{
  "arch": "vit",
  "model": "sound classifier",
  "dataset": "acted Russian speech (Dusha)",
  "train_examples": 26041,
  "gain_aug_db": 6,
  "time_shift_ms": 50,
  "n_mels": 64,
  "hop_length": 320,
  "input": "log_mel",
  "spec_augment": false,
  "win_length": 512,
  "targets": ["emotion"],
  "num_classes": 4,
  "norm": "layernorm",
  "norm_position": "pre",
  "hidden_act": "gelu",
  "mlp_ratio": 4,
  "head_dim": 16,
  "fused_qkv": true,
  "bias": "all",
  "qk_norm": true,
  "parallel_block": false,
  "inner_norm": false,
  "patch_size": [16, 16],
  "layers": 10,
  "width": 320,
  "positions": "rope",
  "pooling": "attention",
  "mixing": "cutmix",
  "loss": "cross_entropy",
  "init": "kaiming_normal",
  "residual_init": "none",
  "optimizer": "adamw",
  "learning_rate": 0.0011,
  "beta1": 0.95,
  "beta2": 0.999,
  "eps": 1e-06,
  "max_steps": 16800,
  "batch_size": 128,
  "epochs": 82.6,
  "lr_schedule": "cosine",
  "final_lr_fraction": 0,
  "warmup_steps": 1680,
  "weight_decay": 0.1
}
Rows from block 2, named by matrix and row number. Rows with one number belong to one attention dimension. Each number is 200 + 30 x the weight over its row's rms, rounded and kept within 0 to 999. All counts start at 0. After the name is the row's rms in percent of the matrix's.
# v: attention query, key and value (stacked) (model.blocks.2.attn.qkv.weight, 960x320, the v third), inputs 0-319
# proj: attention output (model.blocks.2.attn.proj.weight, 320x320, transposed), outputs 0-319
v.201,097,260,242,191,135,198,173,201,181,184,262,198,204,239,230,145,195,164,179,199,189,198,192,197,188,220,182,230,203,168,225,175,170,228,212,215,175,176,166,206,265,232,168,178,187,197,191,222,261,212,176,125,206,250,263,213,229,275,193,157,182,229,189,185,219,195,205,183,223,188,158,220,214,245,222,175,206,250,152,150,147,200,136,178,216,218,195,189,147,239,218,150,201,232,212,212,196,247,236,195,155,200,168,209,209,160,214,141,180,191,177,218,248,248,188,160,193,193,211,164,154,223,230,198,230,191,210,242,190,142,188,233,194,200,202,163,139,221,201,201,215,250,183,168,127,209,171,231,218,144,168,159,205,200,172,183,222,157,254,200,212,164,254,183,144,173,185,226,261,190,192,218,203,204,227,191,194,233,141,217,198,186,141,221,184,208,193,188,167,210,231,208,204,186,200,221,226,220,176,205,141,195,211,153,282,219,259,222,224,217,172,216,188,208,223,237,161,178,224,180,187,197,204,198,203,206,209,175,235,240,202,208,179,242,187,199,159,203,259,245,185,194,188,236,195,178,169,183,178,142,226,214,245,196,246,183,260,220,167,184,239,230,136,180,198,161,188,147,229,180,227,197,162,166,184,206,236,165,169,219,169,196,196,179,210,205,241,213,212,236,228,190,184,169,226,192,212,244,178,140,196,164,179,207,216,232,206,209,242,196,164,187,227,199,231,169,217,258,206,186,190
proj.201,088,220,214,176,234,217,209,159,216,203,190,248,214,242,222,146,252,179,209,250,189,154,214,182,144,215,148,185,197,179,205,204,160,220,194,252,184,203,175,196,178,219,159,193,198,176,170,163,230,215,212,202,189,146,177,220,198,271,212,184,170,178,217,208,219,219,252,232,188,160,222,167,188,195,201,178,181,171,194,196,220,127,194,188,217,257,191,207,255,203,144,220,184,158,179,184,235,167,191,164,188,247,215,203,219,244,209,199,194,164,190,144,148,187,211,218,191,217,210,204,208,211,178,248,201,185,191,196,212,238,222,204,180,212,210,155,182,238,242,176,141,254,295,191,216,201,240,194,190,188,148,191,195,256,185,252,240,200,176,203,209,255,158,216,165,169,182,188,186,221,222,161,184,255,184,170,231,219,169,252,220,202,200,255,213,174,222,217,203,200,255,246,176,245,236,209,192,220,248,250,212,193,132,204,248,242,171,174,222,177,252,206,186,207,137,230,208,147,135,226,231,192,174,182,198,204,159,211,224,241,164,199,201,207,190,212,244,184,242,229,218,191,185,241,194,197,243,206,221,194,218,240,238,173,209,132,229,171,205,210,197,220,283,177,210,195,214,193,171,199,231,230,187,222,203,190,168,214,243,172,196,187,199,245,176,204,225,183,213,186,218,203,231,246,198,184,167,242,240,242,238,199,195,262,177,179,194,191,198,198,224,188,220,158,252,226,300,255,190,169,189
v.202,100,224,188,228,207,198,208,200,225,164,161,153,217,228,184,193,239,151,200,206,178,213,205,149,208,201,191,212,206,199,226,141,172,168,219,167,180,150,233,183,202,223,165,189,213,197,165,202,232,210,188,117,152,168,292,189,212,218,187,258,262,200,188,237,214,253,210,189,207,203,193,200,176,180,195,214,244,225,152,206,257,192,225,200,177,236,229,184,151,230,188,158,215,243,209,210,182,163,175,199,205,214,207,288,205,178,222,190,176,157,182,218,218,205,199,154,155,212,217,196,168,201,243,148,164,165,226,251,205,155,253,202,217,172,217,180,216,224,260,226,226,223,229,242,188,161,200,225,196,211,163,156,221,202,202,151,237,137,248,221,208,197,203,158,212,213,203,223,200,199,229,190,200,200,234,241,163,259,258,200,181,190,145,176,212,157,217,205,147,242,191,204,215,242,238,164,211,155,227,186,183,161,190,184,250,239,255,204,215,185,167,171,136,160,177,225,193,185,234,194,254,231,242,170,198,207,236,151,226,205,190,186,224,215,197,189,140,181,211,248,197,178,202,222,198,208,193,204,178,171,223,226,208,213,247,199,200,192,161,214,211,211,202,214,221,154,237,210,227,207,217,260,223,154,205,268,173,230,197,182,261,246,190,223,212,207,288,179,220,247,201,174,151,212,168,162,178,186,203,206,221,196,196,187,233,219,252,198,232,227,173,211,212,190,287,212,213,226,232,222,223
proj.202,097,260,221,251,145,196,203,219,169,203,241,212,203,234,177,115,151,195,191,268,211,221,166,202,170,240,206,179,217,211,229,193,176,180,160,172,193,253,156,187,201,239,176,208,203,187,207,158,198,221,189,195,238,183,191,218,230,160,248,245,208,221,225,160,207,202,183,252,191,234,183,197,164,181,223,138,125,178,189,190,188,158,211,231,239,284,220,180,206,194,202,195,209,256,190,182,202,191,229,180,191,234,202,190,204,215,244,195,192,155,183,176,172,208,248,200,164,172,212,201,241,159,242,225,151,233,227,229,238,164,191,175,191,131,198,169,173,185,126,178,230,196,214,196,201,182,234,178,185,184,168,168,212,218,219,209,237,142,236,173,191,178,205,239,191,242,215,201,197,252,260,177,189,223,183,224,202,208,213,177,262,206,232,192,222,218,209,195,182,250,272,214,176,228,244,197,123,255,177,218,185,202,181,234,187,239,157,228,203,211,195,206,190,210,243,228,188,181,199,192,190,206,213,162,144,244,222,212,217,206,175,227,192,212,170,178,213,178,172,214,181,230,162,228,204,156,201,188,146,189,238,177,148,167,201,166,246,147,158,189,199,176,223,242,193,215,161,179,201,206,146,207,221,217,190,182,193,235,180,158,159,204,211,225,222,192,219,188,219,162,184,211,237,249,179,244,191,174,233,182,209,148,213,183,159,224,231,199,223,240,162,159,199,198,286,232,194,203,204,172,105
v.203,095,186,259,177,183,217,234,222,178,227,203,209,220,151,177,194,218,179,242,170,186,202,196,193,238,228,198,160,188,201,184,144,223,212,179,196,216,144,180,205,227,209,170,207,234,189,177,200,172,196,216,184,125,169,274,234,170,186,215,204,239,191,209,172,172,242,194,210,245,206,200,205,271,139,217,193,187,245,124,146,177,196,206,163,196,200,213,194,167,244,215,174,218,242,151,180,184,197,173,214,133,153,212,258,212,230,222,159,218,155,179,213,143,220,160,178,169,225,198,183,153,176,245,181,191,160,189,270,152,194,241,183,163,204,176,221,186,158,197,220,221,210,163,211,195,184,234,178,234,212,193,158,149,134,222,150,206,147,259,214,243,179,190,263,201,220,161,194,214,179,272,184,177,225,182,230,209,208,242,226,181,238,240,174,223,182,150,178,216,218,213,219,235,174,150,236,184,212,207,180,160,190,175,237,198,253,217,173,245,205,220,202,221,214,202,191,178,216,204,232,219,177,214,243,210,198,201,146,195,194,194,222,165,210,198,172,202,181,174,232,195,196,238,200,222,184,172,196,206,160,256,229,125,238,184,149,196,170,153,203,227,248,211,213,213,160,232,254,187,165,228,253,226,199,211,217,177,189,243,221,185,171,222,168,231,186,200,191,194,189,240,172,194,236,137,232,200,192,200,221,212,183,252,148,229,150,196,188,216,225,198,141,175,237,250,197,181,222,241,235,176
proj.203,089,247,156,215,205,195,232,171,190,161,229,216,190,215,196,137,166,174,245,222,205,190,209,221,200,224,215,179,186,228,256,180,209,193,233,158,243,193,195,221,216,235,150,175,178,201,175,193,192,209,153,174,200,165,250,215,221,146,277,185,208,195,202,197,195,245,142,192,196,196,197,199,164,184,203,162,212,190,201,188,186,219,208,257,240,244,268,178,236,211,199,223,198,236,220,213,269,230,225,254,191,192,141,227,159,191,239,136,161,186,224,270,192,149,249,199,152,240,188,156,234,201,191,195,168,211,185,192,214,177,225,214,181,194,193,215,199,189,178,242,248,179,220,221,214,193,247,180,227,261,206,165,227,159,200,213,213,162,202,209,180,174,198,194,145,175,198,188,207,180,204,249,209,167,198,232,171,206,229,174,245,233,198,198,249,215,208,225,205,247,222,183,215,203,222,215,178,211,189,254,187,218,199,212,257,179,138,165,215,216,224,159,212,207,227,218,196,226,224,206,261,172,233,156,167,193,250,199,216,234,197,202,203,229,243,212,258,219,236,206,177,199,204,255,250,187,243,164,213,181,235,237,188,198,174,178,248,201,176,161,197,159,219,222,154,228,246,196,178,211,146,199,210,163,211,173,156,186,223,174,243,232,160,244,247,163,230,211,161,206,193,150,271,230,155,195,209,223,180,215,189,203,189,293,183,212,256,176,196,172,223,258,182,174,206,230,180,226,181,139,146
v.204,101,268,182,190,220,232,187,178,192,205,206,193,250,213,218,185,214,172,237,170,198,216,181,182,234,218,215,231,195,194,208,214,187,202,200,200,196,217,169,281,197,244,187,192,225,242,165,185,240,172,142,166,177,147,221,260,191,193,227,182,196,194,198,228,201,147,168,241,190,164,137,217,222,200,224,234,168,256,219,169,202,211,130,158,219,242,219,212,185,237,260,139,212,191,247,185,214,199,201,189,187,198,245,170,129,226,244,188,165,225,187,170,205,222,193,194,259,209,193,216,153,250,238,193,224,188,188,248,169,189,186,213,264,162,123,188,164,177,213,249,232,193,182,170,206,171,186,201,183,148,163,154,215,199,204,145,181,205,217,218,219,201,192,217,210,209,230,175,254,201,210,239,234,159,244,186,204,235,176,248,189,168,225,181,190,215,169,191,241,199,169,210,198,170,192,244,237,223,200,232,189,240,194,258,216,232,248,204,202,178,176,225,240,195,175,141,190,157,180,107,254,219,207,256,176,254,130,193,234,237,190,199,200,190,147,209,185,190,186,162,198,176,208,238,238,228,192,161,225,194,202,235,280,182,229,207,183,205,174,197,255,230,152,237,210,187,193,179,215,219,223,225,259,161,221,163,233,225,142,227,190,171,196,136,220,203,216,220,233,218,205,170,191,168,188,162,210,186,189,175,172,164,228,184,220,212,193,194,205,197,171,218,179,220,204,216,244,218,196,166,154
proj.204,112,201,206,200,197,171,202,217,210,206,154,217,211,218,219,201,237,150,226,207,175,167,178,161,207,229,157,154,202,223,223,247,212,225,204,181,180,179,204,174,191,167,139,141,222,172,217,180,219,201,161,251,192,158,222,207,206,205,112,200,204,181,230,150,247,237,231,201,221,170,244,187,193,159,196,174,165,196,216,195,193,172,207,199,169,192,235,149,236,208,154,240,185,151,186,184,190,170,218,164,192,244,195,212,268,218,225,215,172,214,215,208,144,191,201,243,158,180,274,202,176,211,238,215,175,190,158,169,223,232,216,218,189,268,202,183,192,204,244,154,172,196,182,185,219,232,272,202,185,208,186,213,224,218,157,254,194,182,184,171,122,218,203,221,158,179,189,196,152,147,199,168,230,218,208,146,208,188,202,212,295,227,204,284,255,120,219,196,196,232,219,229,186,220,209,234,222,188,215,228,229,179,232,174,165,213,182,142,196,154,288,230,157,193,194,208,201,194,183,231,232,212,163,222,159,185,175,251,215,244,197,149,175,231,235,206,162,192,210,214,259,195,213,200,203,247,178,191,208,231,184,203,189,211,147,187,216,168,205,203,206,200,195,187,172,190,186,239,179,179,209,213,208,141,222,245,120,180,240,153,253,221,200,252,236,202,186,184,176,210,193,212,228,224,178,127,183,225,219,180,217,251,175,213,190,218,212,188,226,194,183,200,211,189,218,214,203,175,179,161,159
v.205,099,220,234,222,154,159,209,173,232,206,210,230,189,224,215,190,226,206,153,178,180,200,224,205,202,248,129,230,196,180,208,161,183,223,208,203,173,166,205,211,256,195,212,189,188,204,206,131,284,166,180,85,200,242,225,219,211,224,221,232,200,178,159,206,169,239,190,187,202,225,184,210,151,237,208,207,250,175,115,157,201,169,208,175,176,208,229,165,168,217,171,150,234,251,197,207,188,174,224,197,194,234,199,201,189,179,216,196,214,171,207,256,252,183,156,164,189,179,187,174,189,190,229,195,191,212,203,222,226,168,210,247,193,248,194,183,219,209,220,155,210,198,182,207,142,187,191,196,192,211,185,195,201,211,186,176,243,186,242,198,223,180,227,174,202,202,180,234,257,157,184,191,185,165,189,218,196,260,139,230,169,175,197,193,192,170,234,167,159,246,213,244,174,180,262,210,227,189,229,216,162,184,203,143,197,280,261,214,181,160,196,173,160,211,227,247,220,196,215,169,192,156,186,221,192,198,218,186,193,254,150,189,232,222,227,204,144,211,233,250,226,202,182,217,149,168,208,214,175,178,238,165,210,255,275,196,208,229,227,191,223,205,216,180,206,184,208,159,247,226,159,185,218,206,205,255,200,191,199,196,225,249,202,253,188,186,191,170,262,230,198,186,163,183,224,200,191,166,204,140,262,162,235,259,245,197,262,254,220,218,215,229,178,230,246,188,205,202,229,194,194
proj.205,095,215,187,200,172,200,151,193,214,227,202,240,204,213,222,108,197,227,181,219,183,195,178,200,153,173,182,237,209,161,205,169,184,172,167,193,170,230,148,192,247,242,219,169,228,201,186,218,227,241,232,187,201,163,176,233,235,212,229,182,197,177,217,188,241,206,192,202,177,232,221,177,206,213,156,170,221,171,218,158,220,136,204,237,263,204,213,226,196,216,189,199,170,175,127,214,197,189,168,190,244,240,196,213,196,208,199,166,127,185,187,120,186,184,253,229,255,209,188,181,178,198,199,227,195,166,234,186,244,207,167,232,164,178,216,160,137,195,181,168,178,167,225,221,173,131,214,259,230,189,152,179,200,202,147,215,250,247,264,181,209,230,143,246,212,193,238,193,180,247,233,170,216,220,221,185,193,233,245,190,200,174,169,204,172,198,191,232,173,173,200,261,181,246,179,231,159,230,216,211,162,176,210,184,212,217,189,244,217,182,188,175,183,251,188,217,195,162,180,217,225,196,192,178,136,230,211,220,199,153,160,184,229,173,191,183,207,191,237,229,222,203,191,221,221,185,240,193,234,174,135,223,205,169,247,144,181,190,148,205,189,199,242,135,171,256,183,192,195,218,271,222,164,210,239,171,214,209,158,200,166,213,210,201,199,190,180,230,175,217,239,150,197,230,196,161,140,236,245,242,220,210,245,193,223,182,191,242,182,256,199,185,194,160,239,224,272,194,235,191,176
v.206,108,228,246,192,212,230,213,179,184,219,169,153,230,236,179,177,206,138,167,187,198,216,202,184,215,165,179,195,209,193,232,170,219,221,127,206,241,145,188,213,242,242,203,181,197,163,161,194,203,198,190,130,151,183,265,232,227,198,234,206,252,230,203,188,187,239,215,205,254,196,185,190,184,212,201,161,194,236,128,180,200,162,145,164,241,197,220,172,194,238,215,135,174,266,200,189,195,223,178,195,181,172,191,220,171,227,185,175,167,213,182,218,213,194,213,201,187,181,223,181,154,240,201,207,200,185,219,265,162,159,204,248,171,194,188,173,206,207,189,242,218,255,154,201,193,127,213,221,187,174,202,134,250,174,195,167,185,189,243,181,222,164,260,213,195,222,228,254,231,225,222,242,202,235,231,211,202,240,173,240,225,206,209,159,151,194,136,187,223,169,201,220,213,159,179,217,195,176,232,179,172,175,155,238,258,261,161,195,218,188,208,177,211,188,152,175,130,215,234,173,219,159,254,221,205,240,139,182,208,238,217,233,202,209,211,217,145,155,242,257,198,199,210,214,183,190,193,194,199,161,202,217,180,199,213,218,160,196,174,192,246,254,194,171,242,202,216,218,284,221,232,237,218,196,190,212,205,202,165,185,187,187,223,180,206,185,232,228,227,251,176,149,153,233,222,184,213,156,194,158,181,165,197,228,247,196,214,226,249,169,155,144,210,216,244,185,204,221,214,193,218
proj.206,108,216,224,184,191,225,142,193,239,210,251,212,194,188,154,109,228,168,200,200,233,200,145,190,161,275,209,205,203,234,197,188,162,190,228,149,192,168,208,173,198,228,172,165,181,211,137,159,214,226,208,201,242,165,188,215,206,194,256,188,182,204,205,163,243,246,186,226,235,198,208,170,172,156,179,135,173,195,265,167,221,154,250,226,250,248,239,181,246,190,160,224,172,263,174,205,199,211,215,168,179,254,205,205,208,225,214,153,175,180,177,239,176,166,189,249,190,215,200,194,165,188,227,220,224,176,245,240,227,181,192,192,167,132,201,191,193,222,210,172,207,170,259,177,227,209,235,153,245,228,213,170,174,228,199,227,179,194,178,204,191,218,203,209,197,145,197,209,217,193,269,189,190,215,200,218,173,196,183,184,239,225,157,215,244,149,209,211,179,259,244,198,232,258,203,216,192,198,192,235,239,249,204,180,268,223,153,147,163,196,234,190,190,230,193,176,161,193,193,291,214,188,200,147,216,184,174,206,213,220,159,200,217,223,220,191,221,199,226,225,208,199,187,269,200,196,211,214,211,212,199,199,213,163,163,119,246,194,211,205,199,168,255,190,167,176,197,212,168,199,93,199,223,160,190,222,164,248,219,182,186,236,208,225,166,181,243,221,178,224,193,150,236,199,206,206,208,224,212,237,225,188,177,200,218,208,171,169,160,216,244,210,193,191,245,226,197,217,170,194,184
v.207,095,160,216,166,208,175,180,198,191,248,199,203,213,194,192,207,219,235,216,161,176,182,206,178,210,183,238,196,175,202,233,191,263,194,216,181,222,233,131,209,199,240,197,200,204,186,188,200,189,210,225,203,191,206,208,199,188,189,209,205,259,241,226,171,145,213,237,222,266,169,234,172,218,174,237,196,200,262,153,210,208,169,211,152,154,192,210,157,222,224,194,251,195,180,193,204,188,198,139,161,251,132,170,230,210,188,229,175,178,198,159,242,169,298,275,215,217,234,227,174,162,140,207,184,179,198,205,218,170,241,200,173,234,190,246,186,184,220,220,279,157,202,157,213,222,167,177,181,207,194,182,260,211,154,240,231,231,203,236,204,163,262,168,176,218,258,196,204,151,202,215,163,232,259,214,242,222,244,217,223,189,226,152,141,166,210,184,194,224,167,190,195,224,150,204,189,201,167,208,174,223,212,207,199,233,214,206,192,163,200,154,176,197,182,224,173,145,249,199,253,177,195,231,250,170,215,209,222,268,152,221,245,222,201,206,159,167,152,167,216,177,201,236,232,207,190,220,217,177,207,195,203,181,202,183,154,181,192,199,193,171,266,202,169,196,180,180,160,231,202,190,226,215,177,159,225,178,193,233,150,258,238,145,202,188,246,237,173,215,224,193,179,183,272,203,183,191,235,190,231,222,230,236,194,218,152,170,203,256,207,183,150,207,170,229,229,202,209,223,175,157
proj.207,090,217,157,225,223,194,235,206,160,287,193,171,190,199,167,202,211,184,212,268,254,171,166,197,158,211,192,174,184,245,187,197,175,151,248,181,230,192,169,220,150,226,131,190,173,236,211,196,204,184,225,194,217,169,234,173,202,173,270,227,180,207,183,168,163,269,172,220,196,182,180,194,207,141,200,182,125,188,237,201,215,250,233,245,243,208,250,194,153,163,170,206,235,266,176,192,263,193,177,188,178,232,226,176,184,232,196,177,157,141,179,246,198,165,200,135,191,210,220,214,231,154,255,193,153,222,259,228,182,193,196,173,209,161,156,254,192,226,172,246,238,153,151,174,203,162,199,211,187,195,184,191,220,196,223,168,189,134,194,182,224,193,187,206,228,192,189,232,206,142,243,252,181,169,149,233,211,221,208,193,216,199,185,156,203,197,237,161,194,184,245,213,246,170,218,171,168,213,192,203,216,239,198,244,277,220,163,188,174,223,203,213,200,189,196,184,178,222,248,186,266,158,191,180,226,207,231,197,186,221,240,227,194,203,227,214,240,159,222,232,219,205,193,235,212,179,234,237,216,253,219,233,162,183,168,240,205,183,190,211,147,175,245,209,159,231,212,202,217,214,150,194,234,222,203,231,245,174,191,220,209,199,181,209,194,176,275,188,173,196,151,184,248,216,167,227,218,148,184,161,204,135,204,205,204,195,206,171,185,213,209,188,210,172,183,192,213,238,216,204,208
v.208,092,178,237,238,161,233,208,171,206,227,197,178,161,165,171,198,149,248,196,166,174,174,202,174,213,214,155,198,203,170,233,206,165,254,214,213,204,163,181,205,222,204,243,136,185,186,246,204,237,153,201,219,165,231,204,215,195,170,196,165,263,148,189,192,205,241,218,204,263,180,188,228,132,228,149,204,181,180,172,162,178,162,190,190,154,167,211,161,178,222,166,184,216,255,266,171,178,248,212,210,177,171,242,243,163,204,273,245,178,181,159,191,182,183,196,252,190,182,204,231,236,150,178,175,150,206,235,181,190,203,192,212,136,173,162,185,263,238,224,211,207,197,202,163,178,178,216,167,206,188,187,178,276,227,204,233,145,151,176,157,243,206,225,195,166,223,151,240,263,186,193,206,188,189,192,230,248,180,219,195,165,205,247,153,260,176,223,199,196,248,211,208,201,212,179,223,133,242,206,168,197,204,169,214,187,214,197,196,168,191,176,192,202,185,198,220,188,215,202,117,229,191,219,229,156,177,244,173,245,248,168,170,227,241,222,191,169,176,219,147,256,203,219,194,163,196,178,219,184,200,189,157,139,236,173,154,232,225,192,193,254,248,210,194,199,190,213,168,160,213,238,202,178,193,180,199,188,195,205,195,262,212,200,171,201,177,173,227,196,178,181,193,182,232,175,183,222,207,227,164,249,163,148,185,220,209,232,202,251,148,229,187,224,221,222,180,196,192,232,221,166
proj.208,094,202,172,171,191,178,220,233,248,173,186,176,224,186,246,172,271,173,258,123,231,225,175,189,176,186,222,213,191,215,230,195,237,156,223,167,226,222,248,196,229,194,198,215,194,200,185,159,166,205,231,189,247,170,221,227,176,240,194,211,274,203,171,170,158,189,169,248,173,219,191,182,216,214,201,171,196,215,226,185,197,223,217,193,249,246,198,179,187,207,206,239,209,238,176,170,125,186,182,242,245,215,196,217,222,200,181,171,219,193,211,138,177,162,200,202,215,162,197,185,205,231,244,177,194,193,224,189,215,197,221,203,182,145,160,196,178,203,183,176,194,227,218,178,189,195,213,221,217,205,223,187,200,189,222,182,176,194,219,224,169,190,192,249,139,193,240,216,177,172,175,250,180,173,189,186,180,194,239,228,174,211,190,170,244,271,174,189,169,249,198,202,228,232,170,201,187,216,152,230,193,230,180,208,257,179,204,205,213,168,216,182,242,175,230,274,156,158,147,227,233,237,218,167,222,187,176,175,205,134,196,214,173,140,199,201,258,238,266,212,136,179,179,268,211,205,216,125,163,198,167,218,174,154,243,188,171,207,183,230,197,136,251,153,160,189,222,176,195,222,159,168,196,205,243,185,205,234,206,198,153,197,200,188,227,210,111,237,163,158,230,207,138,197,167,209,232,177,170,230,145,196,224,179,185,170,217,243,206,171,182,177,173,202,191,226,129,221,192,257,215
v.209,101,176,198,189,214,193,202,223,198,167,213,218,216,264,206,229,215,253,182,180,215,192,199,181,156,216,182,189,193,199,182,192,141,236,220,173,199,241,234,244,189,187,207,305,227,211,180,226,192,154,202,127,160,168,196,248,179,207,209,250,193,217,196,199,208,199,205,236,200,225,198,166,180,206,205,207,210,212,260,221,209,174,238,159,198,210,183,177,186,177,270,166,177,173,291,214,181,151,197,145,293,203,165,163,199,174,202,235,224,204,207,140,175,191,181,187,248,262,146,199,213,163,270,229,209,194,178,181,173,185,216,197,222,166,212,146,180,160,186,184,185,250,242,269,228,250,169,172,215,162,227,159,189,227,199,203,232,177,179,175,201,154,191,270,258,219,241,200,198,176,208,148,254,200,215,181,231,233,184,227,133,204,221,180,196,205,165,166,232,162,174,236,192,203,169,219,234,175,228,207,214,203,196,203,149,182,185,228,188,173,173,170,224,126,204,177,195,218,184,215,233,214,216,279,166,207,219,197,202,233,214,171,182,197,180,200,186,233,176,217,184,169,199,213,209,131,179,176,163,188,179,180,143,149,250,172,147,207,228,223,177,206,158,207,230,201,240,195,193,181,171,206,229,213,188,196,180,243,176,203,227,185,204,194,208,234,189,226,209,238,232,207,180,185,210,164,205,178,182,219,189,176,211,151,207,218,218,160,217,183,141,196,187,220,192,186,162,150,226,139,141
proj.209,096,179,133,193,182,216,200,181,210,221,200,185,190,166,194,140,198,199,173,166,217,220,185,225,225,190,186,198,185,230,187,210,210,225,201,173,144,176,217,225,161,205,209,150,212,179,236,166,201,204,222,206,186,206,187,215,248,208,217,174,264,188,169,224,114,243,235,223,218,216,190,203,217,179,237,227,202,251,168,223,201,233,187,233,186,186,201,206,200,229,170,185,147,235,129,182,205,193,194,198,122,210,203,283,166,212,245,198,127,207,249,209,218,227,207,160,216,212,174,258,210,160,168,215,216,169,187,211,210,219,221,211,185,213,143,231,232,237,218,210,209,212,184,197,179,195,176,200,214,230,223,203,245,207,147,152,194,183,174,130,199,191,204,176,220,245,205,189,230,253,185,201,225,216,165,171,154,205,221,199,239,268,238,151,201,165,216,213,176,168,151,248,214,171,205,189,156,203,169,137,180,237,195,183,207,237,190,139,209,194,102,221,197,209,226,222,184,168,228,214,201,150,199,181,209,218,216,208,183,269,237,231,200,229,181,199,179,223,261,201,190,207,191,175,197,216,156,227,208,152,148,204,235,188,173,237,168,243,188,195,253,186,224,222,192,184,153,235,218,245,284,207,205,185,195,151,266,187,200,219,196,251,215,145,179,187,240,223,211,208,195,175,210,157,196,269,252,234,234,194,182,183,143,195,235,217,259,220,199,252,214,204,166,212,186,186,233,194,232,197,196
v.210,102,178,238,182,233,245,235,175,216,239,181,241,199,227,194,214,260,149,208,230,202,240,177,233,198,183,223,182,222,232,195,193,179,187,222,173,204,179,237,183,248,145,173,273,198,208,189,207,158,211,202,192,214,109,175,209,235,178,178,253,146,146,243,183,223,219,211,238,181,229,215,139,236,197,204,205,186,231,197,223,231,174,219,232,217,261,185,210,206,190,227,209,168,188,121,245,210,188,167,176,204,187,172,173,240,244,173,206,188,196,193,206,218,313,224,174,270,218,213,162,169,223,228,231,274,189,177,193,200,216,172,241,270,125,226,159,165,200,162,187,176,208,160,223,199,213,185,218,193,231,211,232,186,210,204,211,239,196,244,221,196,227,150,197,181,185,245,207,145,180,220,187,257,248,205,164,177,224,206,195,254,212,210,230,186,207,174,227,211,208,195,230,174,207,155,176,235,134,165,207,229,171,199,208,211,196,205,235,194,172,213,191,184,215,183,172,206,197,167,218,186,176,203,138,182,256,202,256,200,205,197,184,219,130,187,183,180,206,172,260,152,204,178,212,209,151,202,190,207,213,180,220,235,166,202,262,172,189,259,170,182,208,186,176,189,194,195,162,142,247,171,154,207,208,219,192,202,182,212,187,171,197,190,236,136,165,195,210,224,209,188,200,219,194,231,206,209,228,175,204,156,242,231,186,234,219,175,138,169,210,162,146,170,174,209,187,227,182,161,169,215
proj.210,093,213,155,254,162,178,172,207,177,219,203,202,235,180,166,162,213,175,172,165,207,193,197,210,179,194,210,229,251,240,177,232,215,196,155,238,210,165,135,201,162,209,190,177,281,229,212,209,222,183,152,201,165,198,256,176,201,167,144,192,120,244,194,268,198,165,224,200,185,226,191,228,203,178,210,185,192,166,171,231,171,175,180,214,206,189,217,214,197,193,188,184,221,199,194,146,225,222,209,164,204,231,198,191,177,183,221,282,189,197,214,219,203,208,163,200,211,252,211,214,212,223,192,148,132,212,187,255,192,172,165,168,205,236,248,204,225,200,231,189,244,156,241,197,235,150,203,215,183,176,195,181,244,216,193,167,200,235,203,153,251,173,213,146,237,191,168,180,174,246,196,180,227,233,228,180,195,204,170,161,218,213,222,175,95,200,184,224,176,174,194,231,196,212,213,159,182,224,192,171,242,198,241,228,241,210,175,191,199,203,196,205,227,222,201,149,220,178,199,182,226,185,202,201,189,250,204,170,192,234,232,234,193,225,145,176,176,154,188,136,199,193,221,174,175,221,212,222,229,222,170,171,220,237,189,203,174,198,188,163,197,260,180,213,225,176,252,191,197,161,262,236,218,228,189,216,268,239,212,227,241,159,198,196,184,202,185,174,205,253,188,204,279,147,154,233,177,195,234,178,209,117,205,203,213,189,172,205,156,231,236,251,221,185,185,215,263,175,278,154,197